From a checkpoint of a small self-supervised audio encoder (BEST-RQ): 0.519M parameters, nadamw at rate 0.0022.
Rows from block 6 of a small self-supervised audio encoder (BEST-RQ), named by matrix and row number. Rows with one number belong to one channel. Each number is 128 + 24 x the weight over its row's rms, rounded and kept within 0 to 255. All counts start at 0.
After each channel's rows are labels from the 100 clips, of 14976, where the channel reaches its highest value: "responds to" is what is common among them. Only what is clearly more common there than usual is listed. The data: read English sentences (LibriTTS-R).
# convs1: first pointwise conv (model.blocks.6.convs.1.weight, 128x128x1), inputs 0-127
# convs3: second pointwise conv (model.blocks.6.convs.3.weight, 128x128x1, transposed), outputs 0-127

convs1.59 [110 120 152 117 131 146 136 101 147 159 130 103 131 161 157 151  79 140 133 195  91 116 126 147  87  98 118 134 111 139 163  79 137 111 157 127 143 116 148 137 139 137 147 139 116 117 105 111 161 137 145 114 124 148 178 147 150  99 104 134 162 120 169 109 162 113  96 133  69  95 122 146 138 104 139 132 143 122 110 156 131 166 136 100 106 125 164 125 112 173 142 119 147 136 151  89 116 123 151 126 150 132 105 146 133 155  99 118 121 105  82 149 124 128 153 180 103 121 146 167  88 161 149 122 116 140 113  77]
convs3.59 [131 139 134 119  96 161 205 130 119 118 114 177 167 147 128 108 163 103 168 111 148 130 158 135  94 101 132 153 127 103 133 163 126 123 139 136 136 150 184  83 124 133 132  84 147 154 132 111 127 173 132 153 143 145  98 138 137 161 108  90 143 143 151 158 146 106 125 186 152 134 127 163 119 137 140 116 170 122 117 152 106 118 118 163 155 147 155 144 129 142 143 131 111  93 132 127 149 117 109 166 156 119 131 111 153 135 162 143  92 153 127 102 127 151 169 144 159 168  98 129 162 142 116 110 155 138 155 145]
responds to: voice: male

convs1.29 [132 160 120 113  85 130 163 124 156 136  89 135 121 123  55 113  97 125 156 153 146 116  83 137 101 112 121 105 131 160 134 127 124  85  99 118 149 133 149 105 100 121 133  94 129 119 146 136 144 152 144 184 123 115  95 115 142 143 186 161  97 138 125 141 127 145 180 128 125 139 165 149 127 116 130 161 103 114 143 107 152 112 117 131 100 173  94 116 107 126 133 177 139 113 116 136 154 123 118 125 138  73 105 125 174 158 112 135 134  92 125  98 108 141 152  99 120 146  92 150 103 112 143  85  96 142 124 157]
convs3.29 [113 174  84 108 156 132 158 104 120 114 182 158 123 176 151 139 119 145  86 127 100 134 127 136 157 141 164 150 120 140 104 156 144  98 112 102 139 140 146 140 165 109 135 125 136 151 126 124 115 148 140 130 113  91  85 118 124 122 114 154 136 148  92 137 181  98 148 133 123 135  87  88 122 100 139 113 117 157 136  95 118 134 133 145  97 159 114 167 125 134 113 147 123 118 133 113 164 108 150 153 163 147  97 167 151  90 115 113 125 131 107 113 163 111 112  83  67 135 109 120 139  79 150 130 119 144  77 105]
responds to: voice: female

convs1.79 [127 132 130 152 125  92 157 150 127 116 149 151 128 127 153 142 165 144  93 134 131  98 129 123 138 126 116 122  72 188 101 120 144 126 113 153 113 141 124 134 104 134 128 161 113 184 138 149 139 114 127 118 137 173 115 140  96 125 146 148 135 122 135 105 160 114 148  73 143 177  72  96 111 128 166 155 137 133 134  98 144 163 142 111 114 150 174 105 138 129  98 108 180 168 129 118 158  88 119 110 122 133 122 190 122  93 142 148 176 160 125  92 132 125 146 102 133 107 148 112 126 147 114  89 119 102 123 119]
convs3.79 [144 106 141 136  90 121 144 112 136  87 150 112 134 111 160 168 162 125 145 111 127 120 171 151 127 175 152 121 101 113 134 108 113  59 125 113 121 153 166 127 117 148 140 100 147 188 126 105 158 127 145 174 138 175 151 130 133 139 181 175 144 156 137 148 125 166 114 100 115 155 136 133 127 124 112 117 123 103 185 129 164 142 149 109 158 165 105 129  90 101 150 118 137 103 136 111 101 138 166 109 138 124 114 145 103 101 168 126 118 178 122 155 123 148 103 132 121 135 124 133 157 159 133 113 140 119  94 140]
responds to: voice: female; the word "said"; the word "he"; the word "she"

convs1.80 [ 99  79 170  82 110 150 155 134 128 116 115 135 135 117 121  94 108 111 132 155 149  95 129 135 119 117 107 100 144 123 164 110  98 109 146 109 132 150 114  97 130 238  31 156 105 113 101 112 134 132 117 118 104 117 135  88 125 109 118 154 151 117 102 141 148 131 102 121 131 129 136 152 125 146 116 123 145 145  93 100 131 121  97 135 115 130 115 126 138 139 114 135 141  89 146 127 151 172 134 144 128 124 152 101 102  93 125 133 118 122 158 128 137 146 114 151 132 107  90 127  85 117 138 107 136 154 133  84]
convs3.80 [102 142 163  43 114 101  80 117 125 115 122 127 137  95 141  96 105 125 112 121 128 162 110 135 123 117 101 157 110 166  93 123 158 129 157 145 124  90 130 126 121 141 109 117 129 122 127 143  80 117 145 125 189 129 147  69 112 145 149 147 132  67 119 124  97 104 127 129 139 117 144 105 103 121 189 122 135 141 149 140 117 112 111 129  76  75 117 144 135 126 126 138 136 145 129 133 168  91 124 113  96 113 158 123 118 142 148 126  86  99 166 141 161 131 140 119 126 114 117 159 116 116  93 122  94 125 158 139]
responds to: voice: male

convs1.12 [162 165 153 144 138 174  79 113 174 155 151 123 124 101 145 116 159 116  89 160  95  93 136 116 116 134 145 155 134  98 163 142 132 134 127 172 136 109 112 120 140 135 117 135 147  86 132 157 140 133 151 116 171 138 172 123 143 133 160 100 134 146 118 136 129  70  96 134 127 155 111 114 110 139 139 118 128  76 112 124  98 151 119 113 148 126  89 125 132 105 137 133 124 163 129  97 145 140 132 107 144 134 135 185 118 103 120 134 139 140 108 141 171 157  97 196 120 153 158 125 134 140  85 106 157 170 110 110]
convs3.12 [130 151 137 157 107 134 141 150 140 101 162 138 161 143 113 126 145 129 108 128 126 106 138 115 159 140  64 100 121 120 100 172  94 123 110 173 158 163 104 147 128 149 120 125 152 134 159 141 114 148 103 121 143 121 109 149 148 145 135 147 148 118 138 193 169  67 117 158 173 143 149 185 110 148 192 108 151 132 113 179 123 129 115 121 147 125 113 113 139 160 141 124 128 138 146 136 128 166 176 150 103 159 142  95  99 139 157 113 122 127 148 118 130 144 170 155 169 140 104 144 119 132 140 145 146 128 140 123]
responds to: the word "said"

convs1.65 [137 105 125 102 115 138 153  89  97  95 134 148 148 124 127 118 116 155 120 131 139 156 143 118 122 124 117 121 107 127  94 123 138 150 108 146 129 149 127  99 125 144 125 171 170 149 131 116 122 125 120 133 130 135 146  94 113 105  85 107 128 114 125 194 165 133 148 127 134 130 116 136 161 149 105 127 124 128 110 119 128 163 129 121 125 134 132 128 113 158 121 139 148  76 118 176 182 125 137 133 135 128 125  53  99 146 101 113 106  89 139 156 186 134 145 146 124 169  73  83 117 135 122 116 204 126 164 172]
convs3.65 [149 158 141 107 151 128  99 130 187  98 165 154 108 122 170 140 146 169 146 172 101 114 131 109 110 114  84 161 119 129 178 127 145 155 153 119 125 140  97 137 106  84 114 126 133 115  56 137 140 112 125 109 106 127 144 101 127 142 149 139 114 130 173 114  94 151 138 140 130 136 126 156  96 143 159 143 120 114 112 158 153 187 102 143 130 116 151 137 161 114 144  99 130 165 146 119 172 141 145 159  97 133 143 175 139 124 136  87 150 140 167 169 146 104 100 128 151 134 113 102 129 150 116 127 123 139 155 136]
responds to: text has "she"

convs1.67 [190 129 113 118 124 124 119 131  71 139 126 114 114 119 110 109 163 146 183 144 146 160 144 176 122 132 125 125 115 128 125 100 148 121 107 173 155 181 116 116 122 106  96 165 131 119 115 141 117 141 142 168 119 105 112 138 162 119 160 134 121 129 143  96 126 139 115 132 145 112 127 140 174 134  76 106 113 158 116 172 113 118 118 117 134 149 124 126 128 135 130 118 227 106 142 131 116 147 134 136  99 132 133 165 126 123 134 113  90 139 126  85 160 132 137 160  94  84 166 125 110 141 102 138 109 169 109 138]
convs3.67 [134 148 122 114 140 156 187 119 158 143 176 131 122 144 183 106  99 143 131 128 120  98 114 133 130 127 155 137 101 110 123 115 159 147 141 132 117 121 172 108 111 156 142 121 118 154 117 122 148 121 125 137  98 120 124 123  98 123 161 107 115 143 115 132 120 135 126 135 162 110 146 113 180 134 133 142 131 107 152 140 144 136 120 157 127 124 151 142 139 124 156 148 202 120 132 161 161 151 131 115 111 144 123 118 158 185 117 106 125 125 180  98 137 140 125 157 109 131 125 123 111 106 245 150 126 162 162 151]
responds to: voice: male

convs1.113 [117  86 143 132 134 120 129 171 142 121 128  92 128 138 140 110 123  99 122  89  95 176 124 155 158 128 114 136 127  80 158 122  77 133 139 162 120 143 189 108  96 127 135 152 128 129 116 128  98 116 124 139 100 113 114 118 140 127 109  90 103  94 147 121 140 152 160 128 152 129 108 150 158  64 129 157 134 128 131 130 117  99 131 125 162 135 130 147 141 112  99 125 227 102 140 118 121 116 107 105 131 123 153 152 156 152 154 124 147 115 194 107 132 119 112 105 124 162  96 169 137 128 115  95 131 134 132 113]
convs3.113 [ 90 136 142 139 137 126 113 137 130  94 141 111 140 110 181 119  79 133 125 177 125 154 150 108 150 150 137 105 112 179 167 125 128 171 137 177 132 122 134 173 166 132 125 117 136 143 121 151 117 117 110 123 152 133 150 176  69 164 140 144 127 131  86 132 135 122  85 164 137 116 151 125 135 147 118 118 120 140 155  89 158 114 170 148 141 130 159 149 125  89 118 123 184 154 142 107 141 148 133 132 127 133 121 140 126 177 132 148 132 122 151 121 129 124 100 126 149 103 109  95 131  81 172 121  89 175 154 131]
responds to: voice: female

convs1.96 [175 121 115 131 100 157 107 128 167 125 125 106 120 117 146 115 132 159 106 144 133 129 117 115 149  99 150 117  99 126 121 120 140 100 123 144 149 100  93 112 103  84 110  99 125 118 123 110 140 134 106 136 152 147 133 137 125 131 173 147 111 179 179 118 125  94 141 160 138 126 129 141 123 143 146 135 108 138 112 163 113 145 137 129 118 140 150 245 116  76 131 111 127 158 136 143 115 166 108 174 118 141 139 150  86 102 121 156 137 144 147  74 152 127 164 117 117 130  86 139 132 119 133  95  93 115 139 141]
convs3.96 [ 82 128 153 174  87 172 157 126 116 133 143 144 123 114 156 120  96 126  85 132 124 140 106 139 161 128 120 103 142 144 122 154 146 108 147 109 108 125 127 158 161 155 124 150 115 100 146 114 115 159 118 124 104 109 111 120 126 141 147 113 100  68 106 132 150 134 134 121  99  57 150 112 163 162 127 121 109 162 102 145 108 110  92 138 121 100 129 228 127 120 146 147 124 111 104 142 113 150 157 128 124 111  92 135 159 135 103 112 157 111 115 118 113 176 144 136 101 132 153 125 115  92 104 122 146 165 128 125]
responds to: the word "said"

convs1.4 [ 50 105 142 127 112 122 142 134 106 146 137 146 139 140 104 139 134 133  89 131 114  80 171  94 149 153 135  91  89 154 136 110 105 150 140 121 117 129 103 121 151 142  85 107 128 119 126 164 115 144 157 164 132 172 129 139  96 102 119 142 138 139 126 122 192 124 111 103 145 115 133 125 141 171 124 123 130 147 128 135 127  96 122  99 131 162 131 110 151 137 133 139 129 134 146 157 163 152 109 105 146 145 140  97 161 133 111 129 140 122 146 131 137 115 131  62 135 110 113 108 153 128 160 151 158 117 228 113]
convs3.4 [127 158 140 136 111 137 112 130 133 138 111  94 117 151 124 108 103 129 110 135 124 162 160 197 129  98 111 154 122 110 159 133 147 133 101 102 135  99 116 112 131 123  76 102 159 154 121 127  77 124  68 145 155 111 143 150 122 196 125 116 138 160 130 123 105 145 110 128 163 155 155 116  96 107 100 155 100 109 150 162 149 141 125 169 114 160 142 119 116 125 117 136 126 144 132  88 119 115  95 110 115 136 152 110 117 133 182 125 160 168 186 135 134 147 134 143 155 140 117 130 179 143 125 153 140 136 154 175]
responds to: voice: female; the word "said"

convs1.97 [101 130 111 127 123 114 146 107 134 116 117 128 141 123 123 152  93 152 214 112 149 117  94 140 116 114 135  80 203 104 158 135 173 144 109  93 107 119 131 158 130 128 115 120 127 137 125 102 184 114 126 122 124 132  92 143 170 113 110 137 128 115  94 142 119 123 116  74 118 114 118 128 154 125 116  91  60 149 127  90 142 101 118 106 121  97 141 149  87 172 156 155 131 141 142 143 121 146 101 131 160 185 133  84 110 130 107 126 120 135 124 124 139 135 152 134 107 154 114 145 145 119 116 147  92 137 133 128]
convs3.97 [137 109 122 159 125 171 119 115 151 133 151  73 109 126 142 177 140 135 137 133 112 137  94 118 144 147 132 146  34 128 128 106 170  89 134 109 136 138  79 151 166 145 140 134 133 141 174 139 106 127 147 187 161 119 174 115 112 120 148 135 139 158 134 126 106 130 152  95 111 120 109 144 125 161 101 132 130  96 148 131 152  98 146 125 155 120 114 163  86 124 135 137 181 135 129 133 134 104 126  84 126 117 132 128 118 183 121 133 133 124 140 102 112 167  98 107  92 154 143 133 117 141 119 141  98 146  94 119]
responds to: voice: male

convs1.85 [138 131 123 119 117 105 138 113  37  77 123  80 109 118 119 130  99 116 154 101 155 214 109 156 156 153 156 111 124 137 160 129 129 111  79 136 117  95  88 124 107 118 125 123 139 119 142 161 137 134 105  92  89 143 129 114 135 125 117 123 124 135 143 137 122 115 140 146 126 151 125 150 125 158 113 131 136 136 111 148 134 160 106 156 121 156 120 121 120 119 120 148 151  28  98 136 132 150 135 101 109 110 118 117 126 133 101 114 110 130 124 123 122 152 109 122 107 129  74 159 143 120 131  81 141 154 139 131]
convs3.85 [ 91 119 135 149 148 135 131 134   0 110 130 103 142 166 136 114 131 151 116 135 141 167 130 135 134 119 128 138 136 107 165 142 118 106 152 102 145 135 106 134 101 148 134 132 100 140 121  95 134 163 142  93 121 159 101 126 130  95 141 115 107 142  78 149 144  96 153 131  97 140 119 133 134 132 143 134 144 135 121 150 138 115 128 114 156 169 127 110 136 143 144 129 130  67 117 136 138 116 134 123 133 103 190 130 142 122 119 114 132 135 132  89 112 126 125 126 144 144  92 138 115 116 134  49 112 108 146 129]
responds to: voice: male

convs1.78 [154 103 146 100 118 108 123 115 118 116 129 120 116 166 141 149 162 145 105 141  85 142 114  90 105 120 126 127 102 143 135  52  97 128 146 113 132 119 161 125  94 136  98 141 132 132 126 118  86 133 124 148 145 111 126 148  95 140  68 147 174 104 158 123 141  76 112 145 154 133 105 114 119 145 142 180 127 152 121 163 128 115 137 101  96  96 175 115 144 145 123 133 152  99 125 114 121 168 131 147  96  61 138 132  96 138 121 145 128 162  87 112 136 101 152  98 170 105 124 104 111 140 146 126  95 130 115  99]
convs3.78 [122 125 109 124 135 130 117 144 131 134 133 103 120  76 140 124  94 133 105 146 128 104 123  77 163 149  91 122 113 115 133 104 144 149 119 117 126 109  89 138 118 136 125 119 131 137 123 106  64 100 138 151 157 107 119 119 103 134  96 160  92 116 101 122 123 137 159 106 103 134  96 153 158 133  68 137 129 108 137 141 104 116 116 113 134  83 105 114 112 165 137 141 122 115 174 139 111 197 153 132  89 114 138 120  81 118 128 161 133 145 145  87 147 169 151  65  97 145 125 137 126  93  79 148 156 117  97 125]
responds to: voice: male

convs1.28 [100 143 141  44 143 172 116  86 142 143 122 183 119 124 127 101 122 107  77 107 115  86 174 118 109 140 117 133 128 153  79 129 115 115 122 146 123 132 111 126 160  95 141 122 121 156 108 167 135 102 116 123 132  98 116 132  77 133 139 110 100 118 115 138 124 115 128 130 129 117 123 144  55 115 128 138 138 118 104 108 153  97 105  77 126 102 111 123 120 130 129 178 145 129 160 140 119 106 113 117  95 160 136 148 149 158 141 115  98 123 103 126 164  97 120 107 122 128 165 135 137 129  58 124 143 132 116 123]
convs3.28 [127 156 145  93 122 164  90 117 126 154 117 146 119 129 151 119 101 153 142 113 190 113 140 166 121  84 138 142 127 118 123  98  87 136 129 112 128 131 125 176  90 140 149 111 119 125 170 136 125 113 115 139 146 145 116 125 160 133 102 143 127 159 129 142 116 177 134 133 150 117 115 101 102 119 157 153 180 107 153  98 112 119 160 144 145 213 118 150  93 112 121  98 137 140 127 156 109 151  82 118 127 144 136 104 119 123 116 123 137 151 122 153 192 130 129 160 116 115  93  93 137 129 186 117  94 144 117 138]
responds to: voice: female; the word "said"

convs1.103 [161 161 104 142 160 129 134 140 109 102 155 135 126 137 119 115 154 116 111 159 115 158 128 150 150 117 125 114 121 159  99 137 123 105  83 138 156 155 125 127 145 128 180 108 123 134 118 143 155 123 150 108 133 118 112 163 165 163 165 170 114 227 161 137  89  52 150 115 122  98 101 136 131 121 131 168 135 121 145 146 104 153 131 119 116 144 119 197 148 111 146 183 124 118 118 167 118  85 113 127 123 114 135 108 141 126 151 122 123 126 130 125 152 120 142 114 127 106  96 140 100 123 141 100 118 115 131 146]
convs3.103 [ 90 150 165 142 118 133 113 153 137  99 129 141 174 125 169 129 167  96 143  99  95 121 101 106 145 150 145 172 170 124 133 135 134 140 148  94 209 140 112 101 114 102 136  76 132 148 155 122 112 161 157 124 145 112 126 120 175 161 117  99 117 124 106 141 114 109 103 160 138 165 145 123 146 130 146 102 104 101 106 114 111 174 150 103 122 121 148 129 129 147 153 154 105 170 146 135 177 134 145 145 165 101 130 118 123 128 109 129  77 131 123 115 118 125 132 153 109 135 113 151 166 151 129 149 161 107 171 123]
responds to: the word "said"

convs1.119 [121 150 137 103 129 128 148 139 145 114 137 150 142 124 131 139 159 111 115 137 109 127 142 117 136 128  85 133 108 109 146 105 135 164 153 120 111 128  56 166 141 145 130 123 146 111 128 176 126 121 146 115 184  98 109  86 122 139 100 112 142 119 144 163 116 134 192 147  99 131 136 117 120  68 114 141 135 105 112 157 144 138 119  61  76 134 142 144 169 149 146  94 164 104  84 110 150 140 181 146 117 114 155 108 171 127 153  85 112 140 134 124 131 125  95 145  99 111 110 156 162 135 151 120 140 132 124 118]
convs3.119 [105 134 135 124 127 144 145 125 144 146 133 119 122 113 196 137 116 112 129 124 113  68 115 153  97 115 132 156  95  50 136 131 110 146 133 109 130 131 121 141 115 148 143 115 134 146 150  96 136 158 149 151 125 126  95  97 122 106  99 143 115 100 104 141 132 167 125 128 116 165 114 115 137  59 129 117 115 149 131 144  92 171 123  47  93 119 158 110  91 117 149 159 131 169 145 110 125 137 172 133 139  83 142 138 148 142 119 122 133 152  85 115 149 144 119 144 145  84 150 117  88 139 122 130 126 123 138  98]
responds to: voice: female