A small self-supervised audio encoder (BEST-RQ), trained from scratch.
Model: arch quartznet, depths [3, 3, 3].
Rows from block 4 of a small self-supervised audio encoder (BEST-RQ), named by matrix and row number. Rows with one number belong to one channel. Each number is 128 + 24 x the weight over its row's rms, rounded and kept within 0 to 255. All counts start at 0. Numbers have three digits each.
After each channel's rows are labels from the 100 clips, of 14976, where the channel reaches its highest value: "top examples" is what is common among them. Only what is clearly more common there than usual is listed. The data: read English sentences (LibriTTS-R).
# convs1: first pointwise conv (model.blocks.4.convs.1.weight, 128x128x1), inputs 0-127
# convs3: second pointwise conv (model.blocks.4.convs.3.weight, 128x128x1, transposed), outputs 0-127

convs1.126:120117120170118115107122122135118173111132165170163150150137122070117122197130151122120151156150101133125158152134103139128143103120109104149193106155149121184162130107123147139109146148112164126156124114173140105113107108134120101144165143096105154137083152119173156122114152135138093139115130158110127135100114112128104078136153157136110137137085145151123164107102128083133138102133
convs3.126:073093116101144092129163141112113128116148112111136130121133153128137113176150119135115106126118153115175133104157110160183115119144133129152041093099139140147132096124120090141147123112145155140128141139141134127134147140103103087155118136143065127066150121110129127151138116110133175105095182152119117120111109154100116097136163125137138183125127146132169125109136166116131123123110
top examples: voice: male

convs1.73:151156145194104149179125113157137116118106120158094128125108137141135157088132139125119144139153154146130146103127133153067118113124097135143161113121128194134071147124172152126131129166157114163104124160136147158125088144099149157141115134125137113114144119130134129123142130114100146133160130103137162122140125084127107113119118145114115133156150132130119103116071165217148132157132
convs3.73:106113132148106141093137102096119083088137140113095129122115181162120123114099139134113075176141112095109108138138103141139118139144183102155133137119121074137132117090121149128166129150136124107131103136137172127129098156104140126161126092118130096127060101115120148147104179150147082116135171173106164139090151129154140115137147107130132132119093111117125083119110116119116127128091
top examples: voice: female

convs1.21:100109148121115139152136095138128157101153152152126075185108123152165129132138146130156093127168160124112144101140142127110127119092178166134086144102108124109127081120127117096130126149179145176071141120104130093091147138120122134103137104142125104122100209131122143127148123153133148155145136116163118109127143130131146126179122162121141112106120133147134128126142116153080152081119
convs3.21:155107095140126174094142131105142137090104117129157130146090100168131091139150178178162118116154149140135061154117128116150140118149137133130130117152107123084086144103168124137126161145149131121112128174113159115123129141133154144142117101128150104121150153149124139130161125088152136149088152121139170072145168144132116128046114114121116127133163136140157135119118138131080125126132
top examples: voice: female

convs1.94:100118161116119099139108127157128125108170096106149122051116131156116130111111139124131134138118127131121128082137138130096159176111118122136142134128140150125131117138100170145087131152139117068184124106124121146126078120114085128124148182119125163123165105097126132174113162147109110135140105118151157134128091094100100116132141162062166118137104123098121110124112104115178139116134
convs3.94:071158159147126127117160116136076090139085151101120130140114125151135144128111145110130128100080115151113186127145168175152133133133136128102133142150094111138138105122125132045157141166134140161069103156139151133157094133134145122152095123132104119127120134134145161120143110135140130117105129092106156126131151137106168104102121132137095057127155109114133140104132170118138112111146
top examples: the word "said"

convs1.0:136106165125146138110154134136158145085163123064123170144135116164147104131138115129138117097106127141104180118112148137125105146136136141133146129095094139113120153146095118101141107153123121146126205120136098099186147142130115146182143114151128167150145136161147115125097093183119118126127122142130138090130136122144146101181171101114167155134140096143133140143133091130161146113161
convs3.0:120139133150122195130138102135167113170105126115145087126138137141174110130126146114144112121173147128136114116131127106142103127134118114121127123116138097096131113123123110143148128131134111126158125135176111219135153108125124143143108100137126101169145098148153126126098146241106120107128120126140124116110113110196127104094087145125105151128129114106137116123138109108145172111123
top examples: voice: female; the word "said"

convs1.47:138117121158127113114094177137095103116189119144135184120110163121157147136157133097137136059115124145120135143138103128125137141141088162132123145138117154227108134126113104153143124138113130158110163141130129103129117115151108117130114161152168114101128152141108126100138094181136091124126149123119082118139137140123120120134144064118126146144070120146110105160125113150133108126125
convs3.47:147110128117135125120255100142128108146144090122112119114144126137133091154149139096128131159142120137143138125130139116148135111149112083152136106125084171134114117166117157122159135119137136125124142130144146137111095136127145117138194101141139143117111144120123108145142147136148178120132124141126134093104133122155088128117118085130128129121120081117155171086146131138204136105132
top examples: voice: female

convs1.1:115153127073091155188113152132169113116191132131124139149110138184122159150150138153120137083128137099145121118131133148103083153169175195098112125137157121148099150099131139143096119132176158121155126102138113125155096109126168129109118103111126122145164125116147130135117110124121160119116091111145111114094143142171137152096099115097108121116125145130117106131135084124129163143114
convs3.1:170085134121147101130108097151141141137198180136070138128128133160147147055107123124155138199133118124151118139147145101100099101147131152135138129142166115089112147116127117100114137132094093096101137138126173112129138140165128097099131116134106162132098134173170125104109103145116138112138108098113152118147118140080125104118105148126130134132123180137116133160109126110133125124146
top examples: voice: male

convs1.16:142109128129143141146174125138130120118079134147112141132133177121140131118124137093138128123119114043111128125117156151134137122174133140125133111113147132151133122168135127149138113153239181141142116135149138142118148149120124111129066140130148130109143087118108128089122115106124118129123118160152128105107102148113112179124104089124115141144113125146095131141143123161142099191089
convs3.16:135138116072134137103130095192132140144150123139095114151149138099126126123118133118120168086152152095123119133129088132139140120133101111157136146132105108133113156132131145144100126171240180120159125155082147131101135140132084130094151139155122085105125138121133140115125132136137141118121106134155111112118140107110142147123125139131129136121092087106132113113155092060122134174128
top examples: voice: male

convs1.8:105097164109139117132132154143163145140213097133146107132097159140125122131125130102105147123126087088145134142116158093131143141097189093131096134137123099113140134141128115157127145086056086128121144129140137143145136076102114138131202137140140130123144153145111103111128157132135153152173100141125131124125098121129142125123124108111137101153109117145104116141135114087129129059129
convs3.8:093142119099111130126107144122115157128100135162122172152128076119122136118124128137085134131120118215121143119107144137091140149157096116137096138109099162123137128159137147133130126189116166123155115090154120132145151071113069138108191146146105153103116130122129173111130122139117153129130073140135118113153115125090116118154130180148118113135090160143121124097126145117131102112137
top examples: voice: male

convs1.36:112112152117137147117123111115118123107134126161110084115118107150113116115065111156153130112150136100099090188140099119148113108098150159114119133126110078112163106142184149113152154074109150172108091124144136136137123137112134131105128145126145131109112070136106120149131171153161074134109107118105118158131110097114114108086168142140135129141141124150142169140110152069125104140154
convs3.36:126115144113146156153125138092143147136128159153107119127115136140125117166137138136111128155129128101180123127109121096137145113148184153158099124127139090140178121127123095156168132140114122145146128123127160143120173118178122154059138143076148113132106146136098115098118149119092135122144200160126103105146164123116099138143155170108133145165166150151134123119165115116138159140074
top examples: voice: male

convs1.123:142085128153122115136118114067119067141140119091110107137109109134135150105136147142149094194149154108113157120134120143136131162131131105119178128173135116163136081112104153156128178160129116110131136125144155133161115129129116072151144117122174100149149136147134098171151162127137140130091106130088136157154077113143144104109148135127128104119127146135148127144128130094157170124083
convs3.123:160121132125102146104122138131150162126138113129139099108125136136107131090069082146107136115165133106081103146147124082102121117112138147116161126149108129102093147155095118134144122110114125157138137189132134123151100108135141090134140109062137107113083142170152129131130118098109124104152124088139098087163177127143131056113115130141140093136142093141105164098119116119094102128129
top examples: voice: female

convs1.70:119120160149108121147097125098123130100153166146125103101156089111198121122128114122127100148136160121178128112125110123156164151133142114116122155082116073128136110134118098118122095138130130135117157104091115144116111109104121165149152123115085139109135098142135137167144196109108122147143130112107120147098087111093144128149132125049187132140116126138155135140112102109157103151101
convs3.70:141146149166118149149131122123105141127131132206155114131118136138096132123141148140081151128100170119133100079167147139132150170121134147158142138154148151120130134136140135129120137149119134104146102130129088131130133130168167178080153142151158159145109121098116151112118159138166185212118104128137087159139135152169138138152127148134164115145136131123170151133135122122088143110136
top examples: voice: female

convs1.15:139131135137128119134097104187142156125163107128162119129139123099143138096153102175126149110127102147144109129142146113139143110077157178130103132112130126135142122140115133179112140127139145124123095128125137130113148220124149168134153122133122108122123087113147113148158151159127156115118129152167141106120147096131121120143124120113119105109077118155111037130068116126091095121134
convs3.15:158141132099118124124119126119120136109119135122145112155138120130122115127114114098130155152116126183152147145141099109166128064170164151127105121119134098148127131077143153135156128122110114150126146136107121123168149207089105107087119134121116130130159088114153145087114119135160166123133141117152144124130142110119154149135143126137149131135175137128113024168163113091130125136159
top examples: voice: male

convs1.108:173139092118154142132107140132134203126141106159126116109124125127077106130136147114139125141143137141125133120132098125155146124141135140126127136175104078144111142115122152148138164119108127107142105119118104218160091130206128110150128111116078122143140152133117139069129125163078110177129104144128122126169135129164117134113131139129163117086146146164122122145155124126120106129126
convs3.108:119140164145134168152140085114149096119152169122137104120103112158205150112080124140127146143116160143126144121130183155177139135144113202107136163128144098120116147144136148150110168107182127142119141088136116127158145114144098151134166133131150085151112110127120139140134072137126149147161147132099151106105104113160117141156123129138120138100141128142168136089104112121142136126114
top examples: the word "the"

convs1.43:155119119152117124115131163126141100147125144165115150135138131154131144139135127102117086108155118113150153123151139161148120131140124131115117123158123122120110108144164147125127116151123112110109155118129102153131185110142161111143124148134121107093113163211147127143147119133046097139125132107125122116154139062165115172134128120138154110116125102139130118112145138143236094124107
convs3.43:124136126143099156111132126135098110112071115158121129132167137132142108148113117109136136128189131134120116135115102152123091132112114126152130096104114140108153164151118132151121122141159122237110122145179141158141109129157127148121175108106125098133116129126103158126090115144133106132086141130136119109140122155098142110116117167149149086131122060110099111144059136116134114108113
top examples: voice: female

convs1.32:160191143163119135159168123152104105149078126127116117114158116147119151152121117103099144172152132135119154071113127120095105121098104092107152111147130130132122159080144128111110127113104143113162136107125114134117094042141124124154132121123133151116111149113117156114121148116119126107077094134133116148088123161109154113131121181112103090117160152178133147114143150144114144092137
convs3.32:169158114182129119139144144142136134121169140120084159091094123143093103166142120110075099185134108122130155161108128119127114109132120153134111096122129154137052140155156148120165118119134111122137086155102118118141170152095139121127101166129113147154130131127120111162135090107135113109177076122167099099181148107114136130139142133114104136145140140149133101151152135152122127148154
top examples: voice: male

convs1.86:157170143130151132184149094137118160125133086142127107128106116123142129121121137125145175132153136092111142151062169148152146145127106127092100117141086114153092116126148141110123162082132148103132115145105140108102103110130140150128113149120117097138127117115096133156117159106098150102134122084157128113116086107179126092155177129096110109131153142128138170116093088134156183113144
convs3.86:145084099116127117158120125115129109163136100131114114128181092141094123100128159107157113101133130119104157119120154144124119152109126123131171143183164163142175130114115112174164086119130125095140132138136091152110143137112142151140135157159124161111179112132170147117149140141140138110188115096151150127128159142112145165145154132128121180106112098113136091155184128096118120127169
top examples: voice: male

convs1.13:138126099147152156130175158150138154179101148130149137120120114151114112103138120132100110150131112144105118113131070142130106123122131125111138129122172117097136109101123157124141102097086099130115124143139130135090127136112133151122149169139164128124089170172147120185106131146143106149136163156139125095131101121130128147137119169140134115137140140129109166106102129148156057029136
convs3.13:178150136099098095124125125091098088142121165130102125118153157123123122100147140109195129150139132156116165143129157123136120100149083118113116146145153114071116165106112133118150123105090135109123132136136123128132119116116155138150154138114212167123118110165125134126131102131110095147141124128117136170133130134126108115126075158122105144104145143205103141117106118151139122084167
top examples: voice: female

convs1.66:140179157133135132045153142113110115109131143133132107075174132105151135122115143150116126084117086120113137120135129152105131115129076169132106099137111106118107147092100101182119091148142105144167140114145122116118162144109134130095140130130163159125129099149118134165096113170146082104108126150170154095126143148131145138128151137132097105124081120115106134122080100140130155122156
convs3.66:134116103134167112194135129154137118127144087100138116089114098070174112130131119090086132126126118121124124133105127140151167184137205129078105109120124135145136121133109107116144126101115137145138128110114114122162141139100096118148135114105102176108102077123141142109125151151096127070146150144114153104116130153102129130115127129126105168125130150105161128111156081128085140157131
top examples: the word "said"

convs1.91:164121104132117126140152074117135158131114126131080103105122127172117173140136138123139109140107125142119113116133170133140103149121104141127137135145121187130120125113166125134136107097150132089148148144114140169116112158153132116135115116122158140130081120122134144138144111120153138116140108128109133132074143089131139084089185132110159126122146126114159125144094081136246130132124
convs3.91:125178106127105119083140139167144116129086169148091133176113159160127053161100103111116092105126137094132150128140089140117115141111144130144118129138141106123108133130126166207120159112131121156088108122160109118145116136139135094133108137138149135124171137180111124161159113100115107153125110139131132138121105100130146113139142104058112110137099093136130145107130118126132153129088
top examples: voice: female

convs1.64:137136125132169066134174095157122168123145134122146120130126111118149077065124096108112145154093105118129113149116139129083096110122128124146131133141110114161189072124130127136126158137146125145142110116135147183117091155120136161120146125093135114119112126101118124126110146153076132129189120126149135113140113094108115109132165161096133084107095118133145127114112136125172116153079
convs3.64:108163109116091127155162121118171101148126132130157106143096158113148097151152110152101104169118152103110158135121209147131108144129130120154096119118149152146114106110129148135120105122118121121147120103176143113130147103154114124154150119133109144091131144128121164166096152132147116128144144133134149163141152105124141204126162170154162186137077147144163134125164123144152150140152
top examples: voice: male